Rows from block 4, named by matrix and row number. Each number is 500 + 25 x the weight over its row's rms, rounded and kept within 0 to 999. All counts start at 0. Numbers have three digits each. After the name is the row's rms in percent of the matrix's.
# emb: conditioning projection (model.mid.0.emb.weight, 288x192), inputs 0-63
emb.59 107:526502526503510518516512489496480486537483519495476451498510492503499521463499492469473514509495527517489479514503468511486492518502524522456522483493522464493469512574522476525361505500473519
emb.60 232:456512471478513493508496479518507486481512479502502526489483500497521474504498491506491500502517507479500494498450507514495505486478523515497471461485500391509512506416480494498423467521476531
emb.61 062:516508494495502476515493498481518468498526440503495492462474492520482457515523509494518473482492512474517512489450538486488467510505492505533511482493525447475521534461512476529495511510497480
emb.62 106:514482504519517498509495495499490509467477491519498473466502499512547470495505494509475496504497514510520493485481478511520496452504524510481452479481495414484501505472488468504382493512492552
emb.63 067:487514482481524480493522464524477520518499484502498431473472480523492522523500500500487440510486504521477499489465494525550499504494476491477494541493531431497508516481511486496459505518482477
emb.64 101:475480439489495510476509538479455510505492477514485476499499520489464484493503472479491510505507510509489512502504489501522489534483474488489536528483499531511513492431500518490435533511522484
emb.65 112:457498483519505485454518497517504541485503543465510503494502502508488480484468501515510507511500419487522472453483503522484498509516462505496518484525488425498527486487498501499525521495520486
emb.66 057:488507492496501513524522517485464542457519495470480516468497464512483480513518521505475482527504506485511452531472488490502474460477502472483510480506518438474495483438504475476525467485474510
emb.67 134:510505499496498501489517481534486540494489512531496507506486498521516498485482497504480488490523537483502445504525508526500513494492523516514476499495499400496486508499487472532453495515497542
emb.68 092:474502517525496454519472505498524516500544478502502455476542491512489488496502498498480455524484462477510501441452520472480482534483491517481508494503505501490490545436504505489445472489464523
emb.69 051:487527470506496497469492499536475548466500512520493463484483498513507502506492497473493506480524490512464510513527506525524506518506518509492494492502497549515500515494492516494351532505480462
emb.70 125:490520522523495503540485517479547475524489485516448469498520471513478479515508504536515490501478463529515525454480504484498488475506485532469503524509473533519487484524521539524513507498479499
emb.71 118:455508503499529483518511503495494484514524473480481466464539492533493462491522495522486486539501460500480494488457466487492501484517499493511534507493518438491502506437500510510429473461500510
emb.72 209:462503503503502490477489501485464499519509502498516491501491531512480478510491488498521503508500471510513504479505476497502507518511502515497546529513506486524509467474490533480516503475535491
emb.73 052:508493518494508522524495484509490500530491505503486450495513486509484491460494513477476493514507552495477498527465478524504516515491499521442465464481492471505477541538506477509356498515479480
emb.74 106:520483507514504515478519479511501512470506481512519504483478519495530524494495507525458498494517524502508479499484487495511514496494514523502435481504520454480509494493486474514387501504471517
emb.75 070:511508493485497523499512475495482522481522476533552511463498486518507521490489473488502527529512499531466497529485468478501525463489499502500514530475441486520518498456490492497439496510475526
emb.76 262:509487500513510488501496490505480499499503484512510490493489495483518499481499492499505493504516532491515500500477499523508509503486508532509409479498498409522504509497491491527412472528456514
emb.77 068:465523455507507496448507526540490512426513507483502505476492498510505451525511501503498520469488508508510489500476498515531496537502511483509527505489495496467509487389488512480459525474506523
emb.78 111:477510478471526492482511463524487491516507483495521473472480463537511509498518505466501482507456514495471518494459484498528494513491507515515514509504518478533480485418492493491370511504488487
emb.79 020:518500502483499498457525484517519513505517478518490487488533501504542505528521487495492512500520527496526512502456491502516519523482502545465509505459534497461532523487488467492360524516517508
emb.80 037:436505493553523507469496498469477535430509443507506511437451485492453452496517508492487509514496477475545498502451483495533483493484488511475479467491483434507512504426484497499483479495513525
emb.81 088:464506500525495497483499486463468520465491487485507495482511493505494486518480491513493531515487458493541491446484481494523531471492506498484514481512483444505511530434522512491585494515494470
emb.82 128:492500473480513506491542489508494536487489495474483489498500498507538518489485491488473511508478512532483485482494503512503505491475547520462470493507485487486521483510516493495395479512511495
emb.83 093:495514502519492493488535490504471526486508505493478460490489514511490491497506523474476498472532493507474498508496492494548505542475495468479450519454467480478465482484460514486390497462524473
emb.84 068:444479478512514529516517481524506500494505482484509495508519486495507467493517494499457530492521499482484466506494473499513491490484519527452474465498481436514500523475524496494421486495483514
emb.85 089:526491493501489466528464507482530496501491470477489473518507495524480483507508482493517479473492489501548511481491526505482450486481495497444469519531478544517486487463502511523490522516474525
emb.86 031:469494481474506514543490501498529538498501446523510507493497457491451476528488515505504479471474494510538473463459489493546462459493466468485505474482506476522506507462510503518499516478525473
emb.87 095:482502490517523474499479475520488486482496485479483469497496521509511499513529488478472479486504467482506458460475531494512527483452502485471486476490501510464503491440512468481431522477489526
emb.88 081:507509509500488500517503488502486545456487491499503448482538503529506482489498498499480497491502503474498474508472503531507501462457524510475459480502504516483505496436507455498373492500465532
emb.89 309:488499494503488503483499502507479512476510495495486539488506494510503532518513499499491499497493470500495523494495492490504504515501504496542541513501504529498496492453507498490640497473506490
emb.90 046:462516492538505486487472460528497505427490473514513520471487496498522481504478498504450535475529509446510506489517496510488524491481527521492490485493511454481501504425505495513422474534506495
emb.91 027:471519491524508497483536460536509505495502461513510464487490476520485513495491523460481464493488527506495507491464514519489516512503488506512441530461488456500487475459538472519422484506507508
emb.92 126:502518514480501499493523471515491496509491484528526488482504528530517495485490481491498508492523539485495480506474487503505514493504500524487484463473538437515502507520487462537345476520478493
emb.93 051:484535461515511493487509501533511510482493483501486522466486505507517479506483517547489504496499526463503475517519496498528527466480517489507551499495495465484476532479514494462453499478540502
emb.94 105:464534498506505479500497508479499502498515496498489474488532504498522506456494491477465494545512516493522482510539477518503543514473512500503504492521489467500521525459521496480365515471522522
emb.95 065:500536497496505488482480489533481547477536498492498504468507510503520465497495489510507515500512532470506494486495511527492521510493519493492456478501494437525495520452489492486343495533492484
emb.96 019:470509494508546528486480487517490485500485501511484469516487524498464468502494509527488511508558504517490502523479504486531525518486508523499488468461478496514508515503488522522370495511510523
emb.97 026:488531529551518457490467516499509485524477466529518477467515492527483495548529499485502469493489500476526510483462501486465512512540483495499522519507521406482478500488508526487519504474516486
emb.98 109:473503487518496487523481502485519511511489456499487467494534490535467463507498492499516468477457470499519531466442524488472460515480486518480483496522496514497483499457502505505502488473489489
emb.99 060:431473465466500487460490489524488508492502481482523478466452524521492454487496511524505498489453521517513467515475499474487502498500515496479476463488517491504507474425475486489453526492524472
emb.100 098:465466484508501491531509510509482481497448510533487469499506498494491465498478528527520495496515494524506467511476491535490492477478546514466469477461517449513501530481480475517395500495501515
emb.101 191:512497501523515506494503498520510503495506494532518461475481502521522517453510510493473475474503535523498487514500510506477488511464516524489467487489513487487499520528509482516350493491477524
emb.102 064:496509470490509512518513480508497522548498483511498466510495514480506490477483485469507498511522543503489488507504484501534494485531491529488508485490511490523497504477501492497345500517524493
emb.103 097:486497472533457461498490493513505544478475474489513514476461491486475459512497476504487514495522503495531510482493539498513549499532496475500464490483507470512519494401475485466498496468496547
emb.104 203:494510504513509507487517491511441506474515510517488502484477533514525528479500522509492520533515521518501489503522465527512521493525504525479520496522538382503515509553472510482445504500505508
emb.105 070:486484468524539496455526509525469488525508508517522448493500517495482459456503510487473490496513527508482480509478501506526481523488534513473508493515515506525504514505478513513337477491520504
emb.106 083:506513502494509512519511500491476492499487487538522492511495471473533515503503507463483504513505531492500486507475493513497522506476508501472469458481495436511487535509490492515341486512463501
emb.107 036:449498506508531513482506526495485520517499494500490502514488525499476453531500517482479491506482479506510548502495482479479499495533525504505552516483521401495525512457508510493496489491534483
emb.108 050:462522460483497473488481498498487518496524464504501484462437520515521464535504526503477536540495509522477503487443489485521494511499504532491471490470509426484486511431487506517399487502480497
emb.109 257:544510521496518495505525494505503489534497509515504454513503499499498503484499501485500484507508536516477496504501474496500497503490504518478458509492501500495479500555481490516298498516498494
emb.110 075:504486500500489493515514492483490499482525497515449507466477475482503481512502484491475500508467492487501473445436486522518531531487502488511511517509492434524511468432492464481494504495499513
emb.111 145:511498496477498509485500474508506501525516500497529465477513485502536506470480505492494481497502535460496486517483522515495493483494527526502510491496474528490499503470496492499356484511536537
emb.112 165:489458515495502479505505483485518483522535457494522481475507494508463461502511500501530467494484474485494512463456530487504477512477481493475498516514510567496491500464516494505500520519508490
emb.113 090:497492504507501475488523494462489522483502472513498500471491503510489496486537482500508504473469506499516501475478502472515514494484486517537518515506501534495505474441511508476539479478514492
emb.114 125:496509525504524504492501484513493511493484487527490471508484509484514513469518496507501504497500530507495487506485483542495497519485512530460453496500524452494501526551507478511376501513471514
emb.115 106:475512464474502503506517468527487497446479500506519504489475505495516487515498498522473522519492499457505477492514508513492512499485490485529502474511491474499506493442498513469463478511503506
emb.116 102:500497514519518490490528493496496520485491477516501462488492525494498481470492502504466478492515531496512495498492488505497517486477486541492504482512508519506508518506501494505454483520497504
emb.117 087:467520531499520466511501498509442501475533489528482422491480522541482481490508514504484491510510527500487473515494483516523502490498515494487462499474523559462490510468502515508385474489530542
emb.118 181:480496486503533510503507484512459503485511506492506478501500529478500487472491507487492499517535503505497459497537452509514519480497507523475530481523540329508509520540482510501472499517531497
emb.119 116:505489491509519498515498463508494517483518498545505461486495516482515505479475488471466476501536517474495484490463482499540533492480511517508466454471528443509496508482489492501356493515494501
emb.120 120:452518455501506516507505486511516502503486512505511519506505508486532529493485471503486499490505531501487487505485485530506504495493518499461489495498520374495506499478499462504412495505492524
emb.121 127:461505464538498502488507497523480466486497487540510472518497498499461492467502498503491479483521498498509497506447494499509534520500518486509500508481498499506473498473505515488351543451514518
emb.122 101:480523459519497506492513466492456495476532486492529467490526513501500455532497494530487486515518487504515464535494507518475519454478518499504515499484499527539479530485459456484397491485493516
emb.123 046:500501500505504522520517459473468515457497499519508444497477479487478524476475505480471493488507524467523480481487507501503511500496515475472503484478511498478511521530524483503404515477523503
emb.124 119:449494445487492503496495489498528475510488479495484523510472448508488506483507508457523483489458499517510488493479522480501512496493495497477464526466467602498497457420545495485434524487492508
emb.125 202:499519483513508504507500503496453525462511540503489508512489544494508494492492529503481503513521484507501480528534464508506549502523531514520557501501506328513498507516504502500470502492522506
emb.126 111:482496495510462491489501481501485525487500467483494498458515493498479478474499512485509501498459465509524467473491493493506482456499524540466515493509532511481515514399478488478405507495482504
emb.127 164:478507528512500484496531500513479539506533477516512467475546516508467477530502500501506480500477474501505502520459488507518498520506505502516531512491488447517486496512503494503475490461524489
emb.128 158:489493494472498501510514486507507540507498506534495521469469503502529509473481508509493523500503529498493501494491490509477520485499550525512495508495485484500514499478491482515371465519486522
emb.129 076:483491477470511515471523463530460504479526543523494504488498513511497535500479509464461487512484491489501487496473473493505501473500515497522531493499522388508506496538478447511413509499507494
emb.130 065:432493466533467454500515514513494531480542482505499486487488503526497467511505467507470528477523468508499500513528499478532484514528486495505477471498484497516517445473504510463464485484515500
emb.131 215:504485506493502496493489512501512487535513491494493473517523485513480455517509501495527484488484481489487527486458495499491472521506498507502533505497493460492491502485497501494580499491497487
emb.132 223:515520481499519500487501515500464516480493517498485535504472527492535513494480517505477508477533530507490482533564487508475504477503515519526496490509519437499512499532497508506488485501503513
emb.133 135:521519521513513529510500498510506530437523475488512508513487509517521505528502505506461511484473504491522479510484508505517504471477489501517499470511505488486522509460473482490440495491491485
emb.134 089:458494480545482471506479477497532509498507505488505488473460483479472462519521484507483488482525482472531489488477507479495499487471465514491501462503516563493499462381527504470434508469468520
emb.135 114:488501511532520498487518489499492497500520486512503490498468499496534501493494473495469467524533510501509479473442466534506517514499491518479492455500498478495490523531504502497352493517506520
emb.136 157:510495515541525509479517479493480514508507472515516453492496512485500483454523510515486500511508529510507488500483497512482514498480510534506429492507526500509492506506489485501341502520468502
emb.137 028:475511523476502503516534451494480544538520459491492466504530508503445483529529517515514528530494474504512528465446520505509445505498530502474500530511519512499466506478538501500461533503493532
emb.138 213:544507516480525507493522492500474504530509506510513443505503497492505509487507502486508478512531521508490483525500470497505493495491498527493470504505517503503496508556506471521309509515497521
emb.139 066:496509478555477528547502542513459519490489497509507480489501485495508477480493505492455471505488482540507519528474467485501499467505515492492484502463439410475505511509532488492470505493498484
emb.140 147:529505524528491508505530475492491520491499495498496467517495500499549496478506500513474487486518539493483475519509495526493518499510501517500475469506505408491487521544510480505445511515474524
emb.141 032:465484469490494506501517459525525494480527478545514463505473476509508494497530521506503465499512491499513505488480523522498540516494454488471439503495481379527532504473507488475487476509534514
emb.142 076:497529448506481490467492487509476505479498513508520513471470521497515459527488493509520496511529502512493476528489484523525512512524519495490537470485534474530504515455470497494424508491509512
emb.143 047:462492503507518521489512500521530510482516464519520484492452477534509512520516487498453454510509474499478474462458498473496519571509504501502511523499497405518500500437511492519487483495533510
emb.144 052:493536417482506469509502507517514522500529496529516490545496472510527460490494512505496511491502474536486528502491545470510514517520530483516467500466496534483511497487487518479462532505535488
emb.145 080:512514501501513465465504484520494511492520456506530500464450501510496491464490515491506500524520522493524504522487491492502546498488502508543479481520517538493526483430483481495399459470458497
emb.146 050:480511510504537501494511519527437523489519450519508436515504533500471458488500523488497481504507495519509519514491496505495486510482511525506520505485504483492510508511478474526403486502511516
emb.147 026:448528476491484494494513476544542540459517481487495554476477488515519491509493502491503504484499481459510506479435534508505514487479522495505519481500492468481507490435505505486576499487503506
emb.148 065:427524466470465526505479496476483522513505505524522514476509504517491467529482497490472525482473493491514491499475495489503538493518521498499537507526481450501513515447491497468505484468508505
emb.149 055:494479528465495498520499493514544507489506487505527485492518472502508485520512497432489447495485478452499532492463510488474461507530472504487524489488497531478515466487470498511549536461473519
emb.150 039:472495459440498498472533496528493537454513499492502513505466479526500498520474487493495497512514474496502505506430480506537514512489539497519474496462460439500507510473483478479548513509495499
emb.151 059:495492494471496532518500553502491481533521513513505457491495512482500495526528502487490509505498523509492523481460469527510498508473526505481521516449521575502459494543490499515417475524505484
emb.152 056:420486519561506497486438521496454504528497470499512468505520478511469493494510499533502496467457501508531504499471499497544478483516483505471565482471526467515472524513522518482580500462504485
emb.153 051:535508464493497519485518520524499526506502500541530533552536467544510471516490512497514538498494459511475523519547521509472483529543476487510503495512512485501500523472469525492464498538545486
emb.154 016:472550505499511562501472496517507534457514537496490486504514506514476556497487507494506481474519489495487501510502494476477457515496474458483541564506493577465485485553456468493462500438531475
emb.155 051:475511495487454514510465466494547546483527487480515532491511501492510508538482521491486478522511534493490534473491536519533517452489477502485454515488457451506517479449513509495463505475475530
emb.156 026:507498493514508456522508488485519444530564485511499460516539485512478484470524525505481520527498488510500504516477460513498438497464508528480540493490509458529508505571460523536473509502495470
emb.157 078:498486500512509482512508487468495480444468506480476538507525497483468507532510489508492492528511492496509474515521497527522486472491492529509482460505478511502509476473495510499451494485517507
emb.158 069:505451509518528514491485504552503514465513502483513534468510529477481460526491502542508499495554507490528491533507537534504485497493535522513429475516488479491531509407470529536421488503514517
emb.159 067:455499523510504482464514498511494508475491500522520462491488529515501450475487500519498491537510494496487513511524456513515525498498503520525528525520495390520465530509464514529523474490505504
emb.160 039:470519508522445468489490494503511518452478489505492525481489502511466495538486493510510515500454479480520492485517481518510521490503477488520550491484522510529482489429506503466505521443496470
emb.161 084:515506537530530483492506469478472481460529442506490523492505528490502504499496486504506496512492508495475482500534446496492480515509483537533523502524485434520495482487456451481467458484495490
emb.162 052:503486489463470496475510495514538513540511509473493508497496504521482479539521486512519493506513505538497510501473527498500498526508508458471479535478518530496468467424474512505508515510474476
emb.163 062:464459466506472488507465480498516492506528537465508525471493501526481476540496477514535475462471484505494489508503490503476514493500510494508475497503467607482526467419525521453495523524495524
emb.164 046:529495542528507505459499535489528465507497517490536449523457488517505450486491489487480487525472502470533469527514467522484487529466531516531505481498511508457489487527474485530431514526533536
emb.165 060:471504492492522525529469498476490520454507434517515488473521487528507456493528485501473510536499493505504461508542493486524481449484504498511511493513483460505511527509502482530530467512552519
emb.166 068:472492488526484491478495481503554493499549477489517522482537482510507492502524516498526474470477489474519489493509492513511505505508469448513518516510492555481500506493533462469548468472531508
emb.167 040:486519497495488455525481503530536509454509498498458507470472477507521514489516482494492487509489487462506510506491509485483526531463534487486486468461476538529507474443464472496472530459474498
emb.168 049:462547546548533530481508484486477481495509487488494504524455473494477525490487513472508499469494503486494537546466491478495507487487545475519479496486487483492488497515484469504519502453493498
emb.169 043:484505480451495466497446541473521523524537516517519463516506492532489472466487528481520481542495504478466474452495500461495466499504520499466518517527494479499478497481465527481439497502517501
emb.170 068:464547511522485504463494497485497498514503488487479486484452508482464440514487510501498476485516490527523529484450536485496507489467520508463451523499483573522473468435493475519482467498486511
emb.171 054:517476488499533479494485500497498488526470498539482458514462502495480484516503516493533462483493498488511479482453488453514503538523496507511482476505470523534496476450484551459443508544446478
emb.172 088:504520517487518493481504477525463509474525470482487504480467514511523522507521494535476495485552529463482475489481492502477492499456512537570467486491503434480481496467492486495489479512469528
emb.173 051:431523502512514498449438484494454498493503467488503497481494525495482457520513506512514512502479469462544512530498499481481545487504498516510571490507508417508522496422506493480540516504520475
emb.174 063:492497444506490496522516504479531497475509532465517539513464492497481494542481504482496495504493480511466488509512508497500487498509493480538522523481472476511478497481494508485597531450539490
emb.175 039:473502466504496534474515460521529474532519499479496502517498450535489491508464537494504496488515499486504465544527454515505478481529502485498542498466493546475476514475525500482449461499514478
emb.176 080:489540460509532500496475491493523535468495483456501521467475505485498464517501499528483502525489512479540474476480509470475494496489512492509449492512500505470526499348511506460486456506480505
emb.177 071:500501562504508480548501480480487492473505468533503472482509522513505510485499510496499513523505527471517490489508497483472492508498480552512508505536499347504506513509466502528511492491497477
emb.178 068:483484516487495523483469520464486533490476487513513541493527538488449446527486481508494526502506498505494483509507503499492494513522470472475563514492492516468513522482510486510520468510547490
emb.179 040:468523503501476483461481465501519498512519521482433529486496499507549494533504502522545496487473506491506489471515521494498492463511518468500527519510507609468507484482514517455400450515519462
emb.180 050:519501510506511473485511496494513518483513486503524461492480504497470496461523519488469470511521497484530464509480490503504465485467506528513482529495446541472525495509487476485427506518468510
emb.181 060:439446474486520502497447488523492511553514488524472510533504501494494496524505510474501482488500510482476481557459521493508480491522544496486492479521522505495474503514487487473447505486500487
emb.182 047:469519530510475479503493485517541454481486458487503503492475466506528480478502482494536465538473506465517485505504484445509487543519530494543505499468461564526482506482505501506544485501508461
emb.183 058:479482483495497471507525502484488526521473501469479510503499507500519514499523499527493512487470484528465520469521498510539513485496533523505500508506449519455524479517495493498436488525491504
emb.184 047:477525486491509491504473484496507537505516489471514548495482441508511461483496505495504489500486495506496500516481506484503489503494518499494476504469479503513470519418489473515434463481496485
emb.185 063:466513475476444493477499462501438497506506525488481527512507524492497492516526498480509486459502480475470502492483510499494501481484528471469540507516500498471526507387464501498473482506523511
emb.186 072:492477481483493481493470486513520472503515461515471528485509473497500472511506509486514473527495454470504516492460474465477477531481531527513486509494510465510514484376500475479482495501514514
emb.187 072:519514457512502491468495499503491455495523501539471467489466541522522476475494477497532483516517505494459531494502501476496531528472539538494550533478525501519502503448490514474376499489522510
emb.188 154:531522501490521517514506517496496484509503517526494453522524504484509512480487504477496510527501518518478472520510458521497491509501508505484529501492520466503467525637512485514375516505507509
emb.189 066:474523498530489499494554481506477497445516497478527530526497506493501456520499496510497495470485488500492512471483490510479525517496466505491517484538488472518490497435523502494578504475485496
emb.190 045:544535508504517466497485536498485487520494543509507477525521502493510482486508508463510508510521507514509543503508531492482485500483514488432518476517515457532454503510479481514439498547523524
emb.191 045:490480457486509486476510481506491518475542506508498443502458517458475511507512474473505471464513531492489504471485499490518491480493499522481453470494497588510500479438504504505392470499470499
emb.192 105:507515517476521525515484530478474482514498527519482492523521537491495501519468515480480524518520507533492501517568480493485506483521488469516595532494505529525503510595505515502400495477542470
emb.193 072:488492463518471464480499523504497521453502490447491539478511523490524502536475472527485495495488483482524476467497537496498496490459481486510459503515469499470521482443472506481641530489499491
emb.194 047:462526485514521495518500503498478520501490522489470485510511493512500451467501491491503532499509471517500519485498482521495511513514505484478552503495535435486491507454498477523396488500522476
emb.195 050:463511502480528492511474499495523482529501485497491510494493497493467469517482500496508493522508477483476507529458482474478527485511496463500538478503502494457514453466479493497418505508525533
emb.196 065:534518472506495503523560516512492492494526484491525479489508503522502484485509489495497501482516504502520488519468482511509494496452522523520488463511511463502483509444466456514465494509483541
emb.197 047:499487480506502506465493486476470505491480512498504548531475513505501486527496506507482478478472524464464507510528491504486535486536486488536534531541490473501510502407517527439562489501541496
emb.198 100:532530534475515503535501504505510507498495497495490523526490510479538505536506503507505526515507509509498501531534475511505504483508483492503510461482523402487513515554515491513475514501495517
emb.199 145:465521489486500527534481507500487446491512535528476482508521499469507532502471513524497517527529502514498513527525503518474475488515491494471529497518517471519466521609496516531446501522501507
emb.200 058:495558487520513514475502500516477455496507470496496478500500478511495505508490513481513503488485526515495531500495526505549481505529516475497503514485486615509504479451504489479386476492466511
emb.201 077:497517465483460513503502508539505480550509502469496517490486499518472502530521522495559507525504487485473511504509513489517510509514510505518501493480497585520486465496519471504417535494480467
emb.202 144:507506503498482489510468475493522476515487503474489508512513475504466504507488478519531499480466473491529519479493544487484473498490484479481476489499488640524492492422521517489498509507480495
emb.203 060:511500540495520517521524461511483492558503505512493472503480487500469501485505479461478526509515500488497513492509450504505473498498518522443547461508500494515510510508529480532403500502486504
emb.204 082:466510467460503477512502479521522488487498494491501554478503489508531484525508511518500509483483504480481512526452511496488490512471518504514486457501495424516502491422490498484499488512481512
emb.205 065:527510493463487490490500481487539468514504452486492517484487462499482498538505504499532502475502486452517536509451535443477478504489487504515489500495522482486494508437513496497468515511473494
emb.206 053:552532535503480512522467487501474493488478477548522476476452504485494512501497469501515497527482481505503516487498473496512492475496519538572509516460518471498481483496515474519448476490507528
emb.207 054:497485535451512510490530480531479531531539514509491436505481491529478514515518517497486475495488504503449487528444486531513508507494475511491521507493507433503491534493502484499477471503483489
emb.208 058:449499479467476526473500522501495498506508479492474477484478524503464454494493509502496527499500497494485528498484498483500466549556513484506571519497470546505517466434487538465508508515503504
emb.209 065:491508494499493498459496512505490554492511553495500522514507498487501529521496502505532488512506433523528485475506515479482472490529483500504539491516490475496524512480486553485563518502531492
emb.210 044:499524487513489507499530530475486494489519492448471497509458451485521482479496508525495486514509502526491484517494530490489487475497514500501494451523518424478491500402485494482533479491453515
emb.211 064:532503530483484480485520504518461519543497513550515478540498528494520522464530498489485485500510540524479481542527460518508496535532491528520494502496501430518502529536499470514413460462505522
emb.212 057:520515505503497487499468514523519535517527454474508477441509485463461479486522517555484496492492477515521503489438546487486455471489519531483461507522527631499512532407497477505441504449467531
emb.213 044:472547461502497493469488543531488539513513509520479487493517509502538502514498488507488510476509481498486528533534536522526510529520523505511511507470470577537494516494529516475423505521508495
emb.214 083:494509502524482512502495530465523490474484479514470467494522472502466486519494496517494493493453469516504512468474524474496451479487484492481521536510492641488496485530516529518517510507479490
emb.215 069:472516507496496497504482515507507476525511497476503482468521492501472494485519473520513523515503439500512506458482480469487507471498495500532564515493501520488505506475523483540491502449533490
emb.216 144:534496523495535528522524495505486487533506503495506414531495510501480501460490505479504486484520525511496490490470491512514475493504511532466493493493511539485487502585504499533392525524505517
emb.217 044:457501538490484522541480514481483505502503498521486453512516471494458490497478525497496495536487526504510530507474483528495505493503498504466538446510524541490499531501517490511420494510491514
emb.218 044:575477547472496534479518510497474531533501516536552505494456524493547530498487493480477492488521502527501506489506483457527530486520497514500438487504515471496503487528486496504405476492546492
emb.219 050:530464501503526523494536458489501532529534444546564506488487495542498506483519466486496473490503497524485504531450452479511519471477491512521486536477486500507524507439502500488503497499476532
emb.220 093:500488489486517505526485495504503513479493479504508533538503487506478526516510502500500518497496490464478481499519504530479509500510501499496471524502493392499482536521505493500518521495485502
emb.221 052:502520475478509511469506502518483499474526522445496499502469472517476469516525476517530499471505515515485487479480500501513497536502496501502488495471497543458507515373488497495437506505489500
emb.222 064:507501486477538508490519495535510488519490525490484505482473483548530528491554516476502483538480498485483533536455478498522505521486491525505517488490518523496476478421485482494408486511487497
emb.223 026:479506473495448483492479477518540506511498478526482518484504477510528482511505501473502496483507510473533520470465488476498488526503477502478538503473526559472523514466511483468391503509554509
emb.224 036:448532516508491515512512509479491543478499508516492529441504496534471494523520503483516516492472467499515517493455501497528486504509508496492522489473468508481509530439508476502491473453512511
emb.225 061:496481537512475504482503489458482499480494503485512500462483504500499475503479487500490489503491459495528510477493496477530518478496499528513523496533489444513501495439496518493560477509505490
emb.226 058:494487470486489533495518518525523518519501488473471519500481492509508534497454482519476472493480488518495489495499511493504488521513563477508473530513493553493517486509552494479483474451488485
emb.227 049:498491535494508507499511514533462535505497486505480450506497528491495523520485508514505464476508525514493522517522489486536491495469483470521497537461474534508458483500488508508424509477516501
emb.228 053:491495478488510527497488519525478499528494497496508524528484492506491465488489457459495500500519519501440492524482462507487471489484537510517477472473487558531497518444502503477389468507514518
emb.229 080:516494489487482487512494506479506504508480485469485478511506491501485513490500474497507488458489501505542486498486554505485433467487521498460477523499492677484503480439467512502488541519469505
emb.230 036:461502510444497529518488493499557531492482495500509490520462492494466493508519495486504495487470513507517512484430439505497488492497502494518548504502497523513510497460490517509465497478518508
emb.231 058:516514459516523501489487508531443486487514471500483461520487528485495483493516444500484492479547454496504457498473557479534508515497512500466437473495498617493489470477460499486441525483480497
emb.232 043:481489514462431488530492509502473525489481499512507489494528486509503509494509481513514497485508455522469473489471502523504493503481514509494504478507482529513481479446501455477445517468480507
emb.233 135:538507526517509492490465505470523525496500475478523486461493500490522447496511517503539477523511512481534518499479511509493528520495520503475438476513482393512513514456493494503468508525477519
emb.234 041:425480500474505504492463483522482483497474464508514525483461490477499489499504489505486537447506488433554524490498516503470525503487485493508511488512489478499507516410525479509437476504512487
emb.235 031:482503473529504514471563464535549527498478468512514481509477481517479511493486534486501472462507502522490486515458497528489517541500473478522470522462442469518466461438496477515444504487511544
emb.236 064:491483557502517508462506482525489527517496468541539454489466523536489479501508502516501465520537509491495521491477499490502488507479536523501434475474512505529517511473492502547393487519489494
emb.237 045:512520465475498493487501501518539503490489507492493545477482505497509500518462490533518512489499534476480478556529501507504524478487482495521526495486487484490478514464511523441528504508507513
emb.238 056:480561469500501495510494515471484533535536477512504497531542555516495517504482512496493490517526519496489485520536483532484522515501499488516502490509488544523506519468471497505447530471491543
emb.239 040:496551503496500497487463511514493545498530502497479478481504507520526435500502473526523519485503527499543512502513535489513492533495539492476475506497489492476513505438501514509415488509483466
emb.240 026:437555503476526519503492503507503495498485499493493500504484488520472475485464509519509482488523518503484507483505518471508507521501513504490527499480490627509507499500508501523399516505516504
emb.241 034:500515528493509481470470499495514492548494481502492461459522496523482482516543506486517489522488487473532521483427493463488500498528507512480526505510468454485509493447510526471509477500487485
emb.242 075:466529494517467487490488499478495526516487468482481477489498469501451487513490504496516484503478471498513495493443541497486467523473515516524482520500510634494487480395492501526503486476495501
emb.243 057:429478479464507498463482500541536505474454490482518488473462506531487490500470508500517491479466520471534487518470527476487523518492520477530478492496490575507505459400481482477493505462534483
emb.244 054:475488461470485491560456502509480512474456507532481490519528475482481470486458547507502501509470482499485475513508510552513513484526517463491505484481524478514491531541491477533476486489529517
emb.245 081:483484491495505482491500477526499480512524499518518509484488514507507510489510506521507478501494504501506476505492545494469476554506492503483525513502497444495493510503488506502431490452519491
emb.246 053:509500498478506525506504499501494517569490479507488444485510503475496477469485486485550511490512551491501517465491498506520498473523502503480540486482476621503474513466512463513395484509553496
emb.247 057:504529470516463474488496508523475537489486481517491526482448519496487463540484487487495518507534495490532531498510525498525543480504519494511479474485504479527516489410518505470534486472479506
emb.248 111:459519527504523521514508487508483499465500480503517478462474508497503472460503501524497513517519510489513499504467494529480513492466521514487487473483482397514521541492482513503435471520485533
emb.249 059:480487453486510493468506524515483470543493497477494468491457509505483481495480492500521501484483505485483520488480519491512482528498512517483495501486501591524491499473494510481379495513527506
emb.250 054:516534517503498523484501524490459468514507493529511508521498460494531543504504497467493514491498516502463510543495500492479535532486505509507529482471498565523483513482528496516371501492488460
emb.251 047:459505491468508540506493502482504519530490494497498474515514497514486459511508518500512497525501490509497540492456490502488512476536522507512559517515478418503527527464472538493529503498539510
emb.252 045:469535490453477460467477499469509530499542473493493484451441489535523484485509484524489532521514514511494525492458534482506523521503519543495471485471520518484516487375515495498365483506476496
emb.253 077:491500514513478480467526477481507482501478507490539525476521508518514499507514490505523466515501496481499512524461486463502523521516500493499476517508466463491504488411474499474448494417513505
emb.254 065:521493493487491465517530503476472505477520490541459531486472507491497477493521492495487522469487492492496497485455478498525530565524484484518535505497497469474482474409478481476514504492486492
emb.255 073:542515489466494502452479510482472489509509506464503497493480487475506513492467518473538496488514505480479497490482521499507499504499523545507488534501484632489511480428473498498383493484546492